python train.py --dataset="photos with spoken descriptions (Open Images, Localized Narratives)" --encoder_bias="none" --decoder_layers=6 --decoder_norm_position="pre" --decoder_inner_norm=false --lr=0.0014
Rows from block 3 of the image encoder, named by matrix and row number. Rows with one number belong to one neuron. Each number is 500 + 50 x the weight over the matrix's rms, rounded and kept within 0 to 999. All counts start at 0. Numbers have three digits each.
# fc1: MLP up (encoder.blocks.3.mlp.fc1.weight, 2304x384), inputs 0-127
# fc2: MLP down (encoder.blocks.3.mlp.fc2.weight, 384x2304, transposed), outputs 0-127
fc1.1720:491546540485473568481596531430470483552510468562530432510603552428474521541515510558510558482470536414544581365454429490524533527465579535511469557408505455553530516461612505517526535561423499421504524481434480542495504491507494536516540498531611573463532514393461497573504537514389513391530478487526592516543552418405534526481532443477461554486507580488521489554500487436473485517415
fc1.1721:461573419477545463413491492462484492506465491521497533539557566487486466470510542511443408541427484459509483517541546491484533557561394410512542495484470543459493525519544414509529458488492474525560432481542497502473533560542529457486497493446501428518540526437464414602466446545520546456480524494533601549476479445473488496426528601473470538519504512458458480507481510472507566535420
fc1.1722:536482517451494558536546384482539584422584566444557517495603548437436460564485522477430459491615536464505462534415540429438456486398517571551522448493487440503503437507548446411539513576499413502571580515498509448494541458455476482451462430501482494467444500492455435494536485473380505505571503425490523593550481568484453508494430496448496516428510579519561511491464417483465487461526
fc1.1723:533512526555443517548480494470516500502495591460539483442574551540452505585504524515448491524469423534475468453439437544481527528507515519507506481521518473486450517515493442539562530527522497507512477424477461480465512422536536574472531495437464492506498532470501457495441460528511495554507507429565540503459488507518513492452497503432556533548454478497486504552524455496456553452512
fc1.1724:540516546456481543580402513561501498501572552489431470533534400481583496586493403517499527526490464473595512519545533598481511535459508482548522450612534425506523519530560557434525477476454546548490538423499461505522548514445535537449550480530455520529571606445571545438463589512496533462529588416455546526409553584523482581576444529511550483511525502437639413448526516428580605495591
fc1.1725:475549547496527524525583481492522535485543493437508500494562505511467554542459511480447415446572480457508483504464459406498468557511473462495468492557550418465473493516422464529494470554470545500464538420536449500522504403543501527463549508468485451523528473491463459466492462569480492492504496436501561464441552536433443514502504504560511533509462525452463456589525474472497511499548
fc1.1726:505469450506456501480478472509477517473556597498567547461502458499456529472538411570461422432528427523393540498465575573449454512474503433553482497477509507462540466439572490553511490462556441506518578453505411538563582506482455533565468462591618510543570464471447428447486583443427463459435483496527456428423452608502438592483426510521532487541517476464453514439475464525483438548520
fc1.1727:492407547402571521588497524520500478445490534614390477504470452490505472461533536425548514552520513542513453568469515475452519491545497488613506477468524460487418433536525531586454507485397571456442424476545529599529532354518564421526477475578604467511445461483467448563551478515420497530550448388513473531481381498663468512486475385459489530448476485461551581517489516459539533433634
fc1.1728:633420458501377545492475472575538445424517505514477581413436523495447547544471405543465488546477496529528452476492549452462363493491501410537507548514487567502572443582546615504472524401505440469494498548571484517558432481447626528454480505483501511534465515459471493513388547438509536525485461413440499504621477481492550479466522457429611572455526504538456536456523600510517605593400
fc1.1729:495489666382542558570565511562442543546549472513500565530458401499545573531490492497431448446504451519475603456676593511479458551483440557506624510413448548535560423445556451621494454454550446450492468480404450544586540467471497367536466445520532572541550400533507562580444533440512460530561566492520478496527422414528499504532445564498532518535500494521539508449430551486459562488518
fc1.1730:489526515503503561508507472507487532487546492456546428449576518499459470509527500550443440503492430453438534474470446509486467547512470515520489484464511502537469523516523496457513485487524442470461543389488471510513491410479498524506514536517460499484531485513468469519496488582502528581470443427582473471490498472546500482515489576496531579500508549517473545555459443476457465493508
fc1.1731:479463507513500548497489541452415535479452454521506468561495493519626591511572500519447371477437557460469604534544483517483451464431521529507558554463597537451428449485415437517561416558526457498555518443594513408341527478444483563530564489478514563430481527628444515529544574461516448522473507497578515520520504427428480479526464492484489596539388489423486464495539573508494481470462
fc1.1732:538451584430479449440579566462464502489538463439491443536475509538460595481479546527472431414544487461402540533515532573504433524449501444460510447429443470587393454500475525449524495521491445514421510455533503518555462422531559419469428476488523602529483501520480506503542480606538499553540485506456604492408465564575491451407475534513475471534401465450505578518555452543473449616443
fc1.1733:492535498423471517440466492432521565498569459480432525517599537507552530543476538551439462481414539486503542536507508468541431524470475547515530558526483532433488465414484383436547434554477414572537546458433519468514468484486533461488477584469527567486550543569497439509595451568480476538595475442546531535501481530594504495462494495455492446490503508497524527576499482474540573450438
fc1.1734:470492557491479535474534488491530499399542466471536557524459538560473462496402514548502463440504440533444429456465524532518523525393493472466541477512533498528475424541495580498481386548553482473511404596441608516490441538593500528515563494412506446512522442544565474599563442552523471453471421452474517507479494513523481531475486618508422474534449391465520562532529508512529560411488
fc1.1735:568481487486515535459503492472469515494637554464521430562427483523488582547431580543458535560474460455501490446449535499465477477532476469549628542557497505425495547395448422438505553550565436555480394414593493501555525475518514567451516476460415511409590531395524518546540504564446560416507577473486502523560459488473504428529504543549451491621557452546420546444438572510466412519464
fc1.1736:561569574401467516550524488381519514532396596519583537491543513538506461448461501586445509525474560502449435510555521499514554679503498488480460552533459608530494445548470513514480579489462457479551474575404434599560476472564481524602551426499589512450605527502449566511496553449451535442489515431542478505514389439503453553477418519456398453507440500499458472500664466460521407500491
fc1.1737:446475493483429517509526426478498502486487513480596517516546436432489611493511457545534402490437510450509513461590607488475579497578471547498534487497488451430598471581546485609556482464459497426456603476556511511544542600524495539616483506572467504505495576541504481522487573445478537471430430468587481553484493476470502452496587490514467613619525484397554628336470491386438477345552
fc1.1738:518511473474481509558569579445423474423506502522536452628487445508369504471447518472562465403550510454483449502545519406531572584504459448480489458495484551525410534508436544500465529525537439573453532397530485502494470562489454526568544559386596486441644521486504509525510523593496581448575498490519483527420586546449522545520458455452550443469585525483540595517490499500461499413483
fc1.1739:566427449515448455465519431518475481471445449523474451547637527491421417460443468597469576490485467416585588459474509509473371552587508516532538569565560354554495442483449473435509469519482514452507525431559493479481522521488381524450563458455522543476468466449494483573491533450484490429504442540526530478502530389512497543575408508539523503505412446561520535577507429552417504454504
fc1.1740:522519503495592483492620553388502422505546488534535431493558612566551549374473435515491498457499514524511558459398531540509530482471438506509513494417436519468446533534463544515518473398481448497498505502531473561535467539479422402534616441433544586497470439508430466501506409487535422577410468497530487467547596601477492513430567527535434483493487457440447581526515516434515467513463
fc1.1741:551523603395488517452502485549557432448429470424514573501405458490548526513461524445556444566450647554472524546554474528500557402495519495331508542553456476509556538553568565470459496482597477471456525595513548561595475529465510564515556429451486506462501621568448450552529470475475486540551450449482455518577493554512542570449516474438522544533462464528446577530536565501421614463554
fc1.1742:509508429469465485409542472555511503468579511520485492467529528558468423487547439472504510448419489420483534452454457535535475499524514513391472483530534510472434533565525502397551418511565540561528458488487485543532478519561450330503562496585516592499488503416472465518489589445408589542534526498558536487455481470544443618531526501493519598491533505563391462543531484531444520565461
fc1.1743:486511457475448519434460563513489524547571587528549461494531534453494453507488535521478496450534465431509509495472482526493536496523464535438577487466455470432451513480540487533444505497514451513492466420448503524468491429497551512456513547543506478494542552432479489473541492574504486565554490432569542473520466441577495503517488490496529539528501520531516547474498473509437468522553
fc1.1744:515539589491459550538542496504555610513540471447466430564539515450465561557495541531518464516511435485506470480474493433512498535539551519551525495509538444491504495555486476546534455498494489494460545441459450425509463380507512501476578480490550504521522476488539454426450492520422526577522468454512455515488527519488441508474445530488544498506478467436499565554542437459461506550533
fc1.1745:432521574512419508441455531459467441518599550530535521504449583464518478500501497514529426479532497482514450550572542498457488493478563521560432474494493488515441486561482442413526521520597470477599553433598559486415476456530508466462499492479502496545453477492457514518520462532524458492497499515534607412468451522527548500455499545357537497488543385430436490491564614439512521516447
fc1.1746:507477518441487527527517502533523570571521534479485489435540503493496596506470482472497326511548534538530525525486507458488492522550586515483482515523580519537441473477501474551534527567557481471489502482478426505537545460433544461515537500431465485514472511474588431540501485548460450484534515698514551489500484540493482525431485584525533503571486488451462519514514447500557519553485
fc1.1747:519563565529499494507528495478524573507537541454499525430543512495474559555505519512466418512526439461541462475499451483495511586557494551486528520477587472512487479478470457573558418509543469466460503434464474483511531443472478508489523502522512457473474529446547502469532473554508446567528522449543573567430490518468437530497510502448517475440452473500480577522510516500476502491460
fc1.1748:432543471479507482424392454491439484506429478625451576468567536583593477523511495491471496573545565540505501541545556444476586574426491401563553527465538488559536498607472517412467591475544446474561531455533454526515521489427488549433507453534477483478567542441493528493519499499372522444521512546532559525450426498429489454431458503441517530489511501457524505572537527425491439525462
fc1.1749:486556514529471527520497465391500539472537524530498495505549524492453528555489522554500497485518479527539451459441481528474511560545542541465493473511541545544461546479473481506468459534569496514485474395496474531535495420512506534472573525512538462502529520475552471467486506521540544545547518428507518541423458473461519520509486552414478489516503496419491528506505498471513468542487
fc1.1750:615548427488483425443534508547510508464570479528496491588530499491571485477537536532470418457473566584516540493470543517439427528445481501471458517511450433505492486506445443460485489452474526476489504381566537557417486505650511530551562448545551493562452502467534521499489494532495530509502446643552544468366440573455542520410522560530497485477554438491452539463577510425592529585512
fc1.1751:501514494517465594500511398511549512501565474599526481500580525437572539554503521516552465518481490512491455477491619439478464511562504478504509556512485523520470420527451603514612483429454432537504431490532602517600496486443516551494511484514501508506441551453445561539503513489511494527482480382515463464526535471530503490463533480517465534438546420565556483462585532456551485487430
fc1.1752:497525480452576456446451402486432462457609387512515447463436455488532507493495479444452412494396560560463496476458505504383567593449490528450537475584600549463559511450498509456560481552549479639430465433543454517507470491451516441560595596518531635578608437372463477406464483500464607534488470486531462436501592566475534572436535575467504589495479515474337482397546591518540517385398
fc1.1753:479473551472455541445530474549460527590549546615516430455490606530465468517468501556433402546590530489442412441471516533425485468552480497463454530457534424432458600513458500491491614602510470518494494380516471526458577508485467532581486486420469530446547548438522462578467424570427496428596447656473645481505517461521500560526570577513502478548416535412488538593501532461470554464471
fc1.1754:534495457502478461475495419558483518433568438500557446540472445474506550456425433570514391449518520577465486496454550524449431556492497474450480493557478555521507371411518463445521487536485423489460407447565481461506483464567479447543554502546526580547559525461495500525413470526521466527516477569475481514387497566490477465500568597463512472503484497528373484513493480461518493516531
fc1.1755:543525522594488495571492556527498495517492377534444466603479504517478430464420455590452420479471407502523457522544529526442441521558532511522549468427551534585468452414489456439550524501442496420552344539594458530413486540498416505464633531521523431466483524487531459489590501522478443455543563523515488480485517483375473554492446441459562453542432465498484493576517473440572560456501
fc1.1756:534541478411440431442473443567423429497490468425491501503537526503585516437537572468483344487511611530507499481473523554438466453458534467452497534522479545470503517571506432508391423517520482488493492345638550566463546442535466563491539441490487527495446420472591524535501501618424547405527489714507476478429484547497446541406553530544501512554505427493476449523566490481564509621477
fc1.1757:525462448512481500466500433440494520563541516558508482488460613531546526533449428545543460497480459526477443459456562415503485519524484517575529524542601459538470446506466521505556417475491508514524502494500524557501526505505454573528506473504616495521471588404486521457507503477477435566529484408499462474439565488576559518453521464494506499512510439414558517446512532561517442525391
fc1.1758:464456419583432437506494421415604483539605496506478585517582516593408549436507591529461453487472502504438521621491503500492459447554519470491602385516490484521537510571481504507450445469665442365540488514400475479481517494491431449521493430552407542511463512628623547456502548573502542478460472495405495468439554603490600433491491473518463369479502512544568605545503515654400398433576
fc1.1759:509560520490520504435433432454478499541516550478570445452546543507492535535553455541484434496513443437486497504376538451539431522481563534467483488471456493527503476495463460483509546491461464512437533442491395525498471424501527448500606491463492444456513514405445462564542468548558519585555496427576572513455443451468474470460466519452492536644470574458480545544502495448468518489496
fc1.1760:500531530564465561482488483491547509550550454522574440452595551503496544560521516531493396524539444487495456466502484437456503487453474449491511563468592523523442486420468524477528492503529448563574546474441423508504504462504504468502555542474468489525414570418545469496492543584515487518539449435493479520441533449501509507456476579433486520492479493453479564559533435454532484514434
fc1.1761:488555318486501498550457430468561517497632392436497583472457418461468509531574595487427493468509554377467562535459506520477558556474500417483536547451560557464505545559442482578437504563520459471566554479575541517500370418471494543469550494575508537535418526521623547424544514559511435542471459500489530368525544499483510395390479573489504512529480543529477625533438514541457459552497
fc1.1762:523502498549479527528486458469529498512468554460567506526511536498444465538505534512482386484535447485504482524437459457508433479514501515470594475552503531489443472493543507537545436535527442506475496454441459504526475430515446540452473563440449440512522464495550536547550515559511534565536484414484555481444498451526478566476452476521461488537466534513480514458504486480504448515543
fc1.1763:546473485518563544405525427499463521610444452442486520542572650479522508530523466554456361543430503524596447452504548420483471529478508442511565429481513460541554506519484467478598490484512443466537511389589582576448559392423511504509533490442497597511494567472540469604486528603400432464534432545539483497443529470547488534449486447551504507522416426480542494432538504421491558549531
fc1.1764:674493510607418524463476507511438526619499490529502526545511543543483389560497589550411458406538450501402531432375406482440535431404469625555533479460467494501432525404533585593494521537536501583448536470496456395531467464481432567435516528571414535503444456577594541523464543634576480572512563504418504464402505507572517447564531541498548522461501558473494448541476476451573605422462
fc1.1765:580475475491511570577538393528530543500475424567518444533430377434513522410460434545465535404428525427557415484493507454452457463489544585494549560550509531476527402472460487529489489542513493652478448471521496511430464482551537488521488457556542571555562481419461505521509553484480525549554421481457493517541495532508571484541491440421501513493567487538589381438568542455512473523537
fc1.1766:489445479506550488443491534484431558482443512524490488402648400462503580478644444474539418554436540447474515541504474513476540526531543311514589452511509461473586461479559510466588417571508477524514544482513441513444509442414469479542534582493507508624486481516572509504414568493499592462456439483485478453431502497509420526482424588459583523545511486468577436495376450393495501476475
fc1.1767:415506560588504543568488563494457627513511398571498473497531551470571523488548531527427469590513482395543499488425477489451475526491522571482468470415549430581517557569522557474481429504522605504512512470414592491479449532426387539504630543502481479463547450463445445542507525503397600495556546435521520483376547540521423511503404535513542558507468524472530535502572523514487488459488
fc1.1768:417477443514436485445558601493541550493482550603516484546476372485564553514561527470552534506366543419477478398474383448498494522491583541533532422390609482548518626480518537531483445356578459535544523462543541512422437591458496536539507558513483483546502477312527443459454550481432530499563514443445544545452529571492489564401522688501525542460389471469614445516440534539423450462493
fc1.1769:520544554458586509451454495444502398548579562507491559476482451475554502461434417561474494476409484581509514466534559414453479602466469509473427516434511432436519567396603520430447511506563531517500439421547507549576537453472535449426508534533543487563540472472592487490460553634448430523554493438564477535516577510575460618495487451509554554608530504571487530524516511515531508528534
fc1.1770:526579553552510521533519516477488416474584489433554517435534540493478477569492441542465391555560451489532542446455442533481532503530541478505462487433514431528512394426468534502470519590449504488541512485510386496465504409544508487491601493488600480503530488486496515484507553494485450475547535522568489514479677468401480469495540490462537507497418501426497562514493536505584459567499
fc1.1771:615470474499447536471503509584465546548499476484439551428557554456493484488460450584506499537495421510485547508496493517422434540489486480539579539614422551572486437519470446556499477517448510466411499509421512477505485479595483520449516431503459559529573512525534489533431507558480522491490478534434515532500494492549508517416471548587511438529550549629557459492370429477550531433464
fc2.1720:512478509551562522449436480467472600556425479502472542512470490510501553529490438460532519461539523438418533515542505462508477480502551528510489476452535548511457438509407452467472522472520420516471522478459481499492512495449490497469533506436522534505487497459468507484494483502474477518571523634453560479560548501471509448532461439459541525555545524504529528500596495504508472460519
fc2.1721:538510503535529448557522500454523515446474506497530472527467503503468546497487516495552540488509506493503570479547510474504447504476540530443557578537495443508547456455475492440540424479502537533465615515535469489507461454560488481470451501510453576512454488481563535424509448469546455527541501434463523466552510534471499533578507507504513507536518518487476513446486486494482473534519
fc2.1722:552483515497488472482481495482567567526527514482512520508517563496504442561486547522455518468526453481568500491459466520474507512449468510460533480536515592504462486480444469475482529496507463547475457515497492502503553469482511477492551471512473448568454525517505518423489482567531629481446534000456447579480462487502515488508532549453438494476536559492506541597467490499488482461504
fc2.1723:541488524510440500488475462518547501500520504460529494507498523444475491491505504558508535498468428478540511499502510487529494523516512500513497423529517527488481518475489450501546504492479487483548546453493470492502540479489510466524529491469500497490497471491544494537471502510514526516500541000476546518495495473528546530507498550477479499543494499498528504528485529504487487487491
fc2.1724:488505490464555500448575530532573521472485549477490550547458537553488586520535536553548468508563423502548495563463529495476568482509484419499517534549454506422449567448549478481503581491534474498457526520424444505549514619452507534569482585482459521424501440520485492550418453445471574540479476101514586446537598542419586530450505542492423464601481465551502445533420544515498460415518
fc2.1725:517493530526458511471501467549511534509540537494514482535499559481480506503512537560507545518476462478529527545493521500519502517494488542478494460536520510513478500465479464495526504488479513498545515445485461523521508490510486470555524483516511511503539484488556514526508540506532547526497518000497517533487504464496536532512502529521482468521510544473458537546500530501485496499528
fc2.1726:519474512481583559492474557471496504489571450488446605465464490547514494496551469465509429507420505619456462578440546460463460490509465462494495501463494503532511543623449466461429553502431552528529589625455490499550501493468418499495432557509387445467546443525516509445563477534452522579488547468489409550449456515544460512428552466444453476524515464534570574482469526456503510532556
fc2.1727:430540589443516393453427572514487497421549536583395530545451470447523497526455503429434476593517483516512413563544465531471646505572572388611420507537580518507502583537513491424486521521459492525509451555466487444367522387490551372404499531560569550507448524529584458456528437492536468469554520240476490593459417518560457568494472545451435398467597483455508525547524533567558446444435
fc2.1728:533473500507508460463433460394553448465370535497401546423544525547530521543494539516504537529430494487518456541512508468462532530443463591598510509506455547477439559404465634494505440419433565452519456453477570512571410428455414560535518562467577525425525508512549410510501534435473458536570409190535508530576549428495488491499595595459442585498588610531514494476547505635492534456518
fc2.1729:459513539517408470484537467456515485416515562447532450426471558522456529524505504491498489517442439489477446504467438441597493470555543506493426462529456457512455526454419459482517578548487501410566561521573500482488530553487437437520456521537568515450499583454540460458430404514477513425507441149513578582459474546591506441452537498519505428522496526488556573456528506554452520511539
fc2.1730:560501526513454515476500489526545515505537498472539470515521528453473503488514522610497507497472428484533523501491500494517496520515519516513496464536524524482482520509482457488538514524478486503560512435497490504493540497501527463521544482497519490466478480469563502533448503540539517506499515000485539532533498481495511532476503549496484486547523505481511500530486540489508487482513
fc2.1731:520509439459494442539481484509500496526489513536489488463482506515450523457500481446521499476481488524475437475452484490474520500522468574464459497566497564506494528486516470465491526554445501556501460493510511533534541507520545484482466489485547497493446533454503475447472460511445490502507481698500492488548452550563524465496544523451442508492536536511486538463571482521511492511429
fc2.1732:488544486491492492524518466447544533499480542504496524531519457490505465516543482515495558499484563550553493487501524445486575536503514486496517562487486399508526468474502492483517527496491543475558492450451467554465557558523500571480473513565514431476454611512579483476491500456510498460462493403506491482512457453460564523486508521548543496510518488557535477534469462479520608515507
fc2.1733:558497511502462523477501508543528548505532514471523540505512521422489499513537544520500544529485421474515481533506472478510469508534546502505487465535504510484478570493485480441511517484507499511518498493476475516491471483499515487504527512496480493501463528503571506475468514507539521496482502000490531497509532454505543515504500565480509455526530526466522510529469526538470473511523
fc2.1734:554533482544530484507450536541504523524509509466409471515470552486495502635475452436525537500504507441564462465482466475439466550417432414531533477515442487536534517579537598492523457561525517519526482501538582547533398551454472508500439483427501683497499521579570484515502387550509490546579520308498398481519605530368477444542567485561398536417542532522513502608506475569505511566475
fc2.1735:485583505549540426559531541415540440575478470547405538528449568430547503495541517521496474462445555498568602528553495479579465491457527524571523529441546395475502499546517479505542500481535536457545525493493500511437562577511535462478537567558510528515517530456503472416491517487515567467521541313510574447456537514508508516476476483519548575468475445416543452581484477579447578520518
fc2.1736:500497534542494542442495464380462501394564492496490613477555435538566476541444450563511543485471562548447422568505500597537553477456415471426499521497381582490564563574470557510431498537506421549517426555492565530503494466481361509551396536545371535525527485512482463470466446483486514491428552438537542468484501523544403515464556576484435528489473505497481432475496494491467532523528
fc2.1737:499523487500610523482448602422496593525494491481546566485479543500488494506555591587471533495467462492478501559530531436534563486488413509536454484486430444480502555452527513495473466526448527581454541524488517519465516545492389574530482460520459501507449479546496555499474511485481552539516521002553492582481556531501552492478561580466452513558486522491525580577431535527528491596575
fc2.1738:496534486554569479524536465460441586547550551517496486521499527494542558535532463568499521518460518562462501531515545526443532410493563504483527555410498455514574438481502435503541449457474500529527538521486515487486489519531494494443434518492447503472435478536482436491513477428532434495400478440533525491497486485448485448540566463482450603535462488528483425465507507415460480505514
fc2.1739:527515476512520514476433515467470495553445513545533538433537461429507497530556573493516583478524547475494504457553470531538503477493495573475445522507507524460503555431469535517479495429497524504505480556503535434466481487466475538477523557558498463520508536502492520448471477457537472548536543999470496523487508496469570495557514485445523478502488528509507463590556488497487489514518
fc2.1740:499532485521603477497499552471438545571459481450485530504484437497469475513495483444525453564502482502433437445509532505463498518411546525565482478533580439523494430469523523442462500545454507443477530563481559487476482511503530520512507567491513552490525469529435504474525468418518444500507475723471493528514522479501489500492498480493494498545563497535537516417539477527554513492551
fc2.1741:549486543549389506527459500562475552408449537452532502537471586464469506486578572573452581529501417495503476519413522508511434504536520569534508485506573499509483524448496460491550551473497551411549528465430450397500454475530454430482503541412452533479546499488550503502421601546529600449452521009499518549544468521502534529536480500524450477489534469478556492531463478495552487445465
fc2.1742:500445569563544511539486451433475479477464556525524434521457514500479451530491546549529553534520461551509528528451550495457499481420570441552488467581520471502511506465497527532528514523528463503501582555521437424440445489489527627500441545377547496511566568548546515496509449506595478522546495258534413459503497518450500466564516492463545528526466525451483478451590526505511497466531
fc2.1743:513493539509466500513490512515550535501489515470548471507497522470506499488507505586520537478478441466534475534489512483502507536517520501504497499550513530513492525476497496488533476488503484522535514458493461493503519463482507488559525523483506491464497481490553505528492543503537507516474503000500522483487504460494535534490487537488469475544480500486486516564477518500483476496479
fc2.1744:537476527517456504477498487525529524502505514455524484506479530441471491508494510573500520516488442502538494517515504485519523527510530527495498490541509533497473546489474464497486516502462499500526521480483479512499527528474507469524537489482496508496488484436546504498496519512548548513484536000482540540504462478520546515473479545505503473533507490482511537553510517493511486486504
fc2.1745:552472512487514449418490488563466468496455516562508503438511463563528528504481519465535533459501578478479524476511454487487519494495575485488534480486493493479488515469466528457510524554531556460505490511459495567502520489502517507458471439514503490514497567479510478462443457536528481485458534990497524480571454509487440476447546538526521501464447481507456505489519458451465496443484
fc2.1746:466442489507506513491496479429478506468476525498473475470477488524505496501492496457478481522467471487486495455478467526493496497507484529496500520474485519497518478513479502500503489485516452482466490507497511467484464508488497506521504508492495488493498513526423504494507489473493466484488498999511470496508508523510494548505527496504498505474489529515483481461491502472488484503492
fc2.1747:562481495549460477480499466561503502488544484483522487514512549462494480478502497588521513521484454490559503515507529515528516525506513526495499455527511518469479526487483481499542501497494475493525551486479495522523516522510520475526516472491494511500480463478569524515477482527526512530490535000494522525497504469502495526469484547478494497532515490480492547523490502500471476492499
fc2.1748:501451522498598445443495459524467545473490515435560494478451465481489528446461490503540485472473531478469494461503473513468491526470538497552521492491418500514518511476445514457495497444516505512463517524481525529472498503491471495526458495494512505549522494509457502480508454470596470488527497999451497523582495539477449512463474550525464449531498519481472430460471460492483502454526
fc2.1749:548517497496434500489509498531527553488510496449543465511530528433479503468520531577522543500465426463526487490510519491510483514548522507480519464540516525509480561459476469510541493503459481494549530471521457461497519479503527464558524488480506483478508514451563496514469515500534533511480529000482543512496507479521540541502463554514509473530506496477495525531506535521526495495493
fc2.1750:491517506527522477520493467508488499489490495506510498476499485493507506492478494480500521473509513502518481504495486495483513498528482482497494494483508493511508490486480516517491511475496504527536504525519504496500490495484508515471479511462530488471481476512469499509495481502491519516516485999497506533505474486481501494516497495509508495520486493478504505502476490503491494504492
fc2.1751:512514515495583637482458443477527468364518561500383553421538512520504563461504521503387511507446545538555479530530574522468437485495451498575520636517602606546435524514468576490504502421451530444540480422451576543529511427503461525462540651439454480455556495519556421470536562507507492462539490264574527565587439528508503475445506606469433491452497522530534476354517542553504463489468
fc2.1752:514488517556500493505428474418569459477502492530493583520455558512534548573573510566523487519505505455506550585466613484484446477480556455550555539483501372549528468488462482493503555543525468504495498501483481575572504520532513524478414524442567506507510570577457549543449435565421417609513494585393526549501433513487533466466546491531498562471519409570486541483461495526538510554556
fc2.1753:485484491521523491495488513511478525524468480501504504467523475502503518523503469468495521517518500507489537484511486494488502509502517518458510518491509483496514495517478502486484519454490486503480481511476509477473524500482496508484474528497471480487513516503449518488503491468483521505504509999482507506521486504494498490505503484507462496472493516492492467493482482469522497466474
fc2.1754:512520545514543491527488470565530469453521547489468493479493496507502504489502503497469535490434525497515509559504531542516495513506513499523534510497538417491479489505483491520492484525551550518501496541496502511495510535517506496455475481454540495476489469468452523448542486540493502541543505999516509438484468496470526484488466488499513521463483445462535511492488483532512505528530
fc2.1755:509477561496530450449518418495436535514450502552473528454516504490497502511533538464510470506461546465517519501475493537488471485461559487517448555538498531450514500531431520549462466466534507535504537515546506441497487488451422590493507475479548529492516508468472506460487483439443492536486562710495475539503437500463517462601520448497469490462563459419501580538516553520474463513571
fc2.1756:493474507536492493504495490486516507486496515521522499478505499528491509506492507511510525494511497521520503517505506508499496494505489496504507511500519501492499507507486492497495535479521507510516521503508499513504488506497480507511510510484502515497500483492465489489485501479502502505525497999510516503494485498476489502516472522509495506483494530514493504493501496498505491483505
fc2.1757:488544502483474528497497450394529564393498543457521469496575566528420486494509531532484547502454502579566500515494533467521452554544525489523515526521548574549465526520439510447533465491522485472514520449483503480518550490474500452468518519450500480475514534505517440528437580519536491472551478000493505576560531497494528489489492603469456468500528529485498496457533531505443533479445
fc2.1758:521569497477457452496522462411484516556558493433565520525451505536484493513575498524538513509560556489490532534484437420443609503437491534557579364482423451471409521420492427432490527450470507366514525477436540567530436533508599526536508517620543440492452514492450479553554509433507535580540453474445458569448489445507610529509548529553513462518520500501575455476472462470393455517489
fc2.1759:556500507497431513479460488514550515493521527455503486501515547475468499498506522572543542480462465484518480521481506515525478519518545488487498472540505543470487536480481433486526470499506482524526503450477462508494530484479516456524531498470515495490519495471548518504483495538560493503504527000482529513522454471506525502503478555492451468526516495501504520546509560494515512487507
fc2.1760:529481500507431484481494499534507523503531477465536481518530533468481504508500504581516529519442455464520477499497528503524487527541512524503522460537521511490456529500485482497520496506493517477550535471496450513511532515501531464537540464459500508497479519423552488524451516523507525495485521000504520499498479458510516536478485542474505468537511518480490504507516515502488490511499
fc2.1761:454482559464523476459495527488500523449475570505522426463561507493524515430529543588572437499464465525515428504467460577488473500473503520451511465458464512520447549551496473424532529532476449497476483445485455534477561503498560481545427529474607524456504447458450483536555537519488475372480497867488546486529502536559471542528466425435530453557490481478517447502536500511548510543433
fc2.1762:553495527522447508488497481496532497495508504463525493511501544450483496507507522604492512484451476500526530542512499470508487500531520497520486479513529538487489534498476484499537492497473488479531552453492473523490518488507492475511526468461522503470531524451552500524489483526521498507517530000487515512538478477506543492502489557477466471546520501485496523546480524520502480465490
fc2.1763:474475482491498472521467487535505490495505489496453483485510456519503487511509485522524498508500484507525514546508491487486493514479499515499463556487498500500498497485495476484522484517512499502522508458495495558495507545515512524493484502524468509531516474521493497498504494494528517498487477999508508473508512504512468533502515498469514482532525521507438462563500513481536521480497
fc2.1764:484517458507537522551514546454536477547577507487534471495495538489440372602552487504458547499551493550556488522458433491488464435481430465442408553451532542498455541497510560504508555593501485480458515592522556467524539516499484529447486465511521474428458493538506546457475471547479541514529508642498456567408463534497539403523592491505481500504558547587458456546451472540454558542579
fc2.1765:443417605486504455441381553584537505501489454573496452456539548514538446550537534444493502516478569478475547542526529502557531525486434420476454425514506513471494572500498519501560569514475485473490471507424383474613635531511528458537598552474524514491503530448558504454444501538513560518484616130481499551468395520561545443420471509532475459505523435506457513571531509602568500489454
fc2.1766:504605492498506387535520428491541595487566549505473492477467391545473534522512454489493464535547581542607518609471457494431477483493450424450463446535515585381443566441434514576488548513498454511414521564491516457483457568484528468445389464579517442421503420510373573518498544418554471518530449571467456472475533559452541573471538512405429386576457432545493441452435509494477461411504
fc2.1767:505547464558483408561504459426521545481434537492439500443497517458559474578514525509470545455478519522471523493497468473459508487495487486535465469497479555460481522573481527579539487491481394461473486493540487513412453530549489467482514445462488543545553501520542457506429513521476513564495481038519479495512515544380454513495552552465437520495546517479482464571452464527456466506505
fc2.1768:464604431506464424512484449445506564476510493448490515464555496458572491551494578503475492469554529570480493497475464544464469501486449542491467484488527528429520473496460520542534453483430430492541523488520438459460445483543481458404501488464508453462524524495497489481501545485559484541432432248518467523488518536468444534477535547469436552506501450477473482470446448493463457472516
fc2.1769:495466450523426420459488482500490493522515462485499502536516541478503525463525554545523518542480475500554453517474496482508442520497549485495537451542514523468484543491444463485539485469444450481558537450504510525478522516486479514561512502464468489521536489489535480553476527546532539531498486000476567490457527498522505480472500511490465542547498507502500492540475504526449518512524
fc2.1770:440505506520573519481499510501464558546434462603492538505459439541442536516517499502475486440445516454426489539537498438501527430432590438541480513496535468531513473481481469525402485496502501556549442527552517567522531549438491470509492513532458515501472563459448466444524516428453469448523579999471480486468454544427524477528530452478496526480526440457534548526502473484511488474570
fc2.1771:475483548503434525485474491442550558457497554532487525458517466459525501536557527521517560484466529551497495602438404526532489416498498523469477517478504488491471489520521501491532600534493510505474582563487483448568473485466501506508536528513511520515505539532497507504489499473491533480526605757554525511480546516500467525496537522493509427481509491547471495498525513428463523436503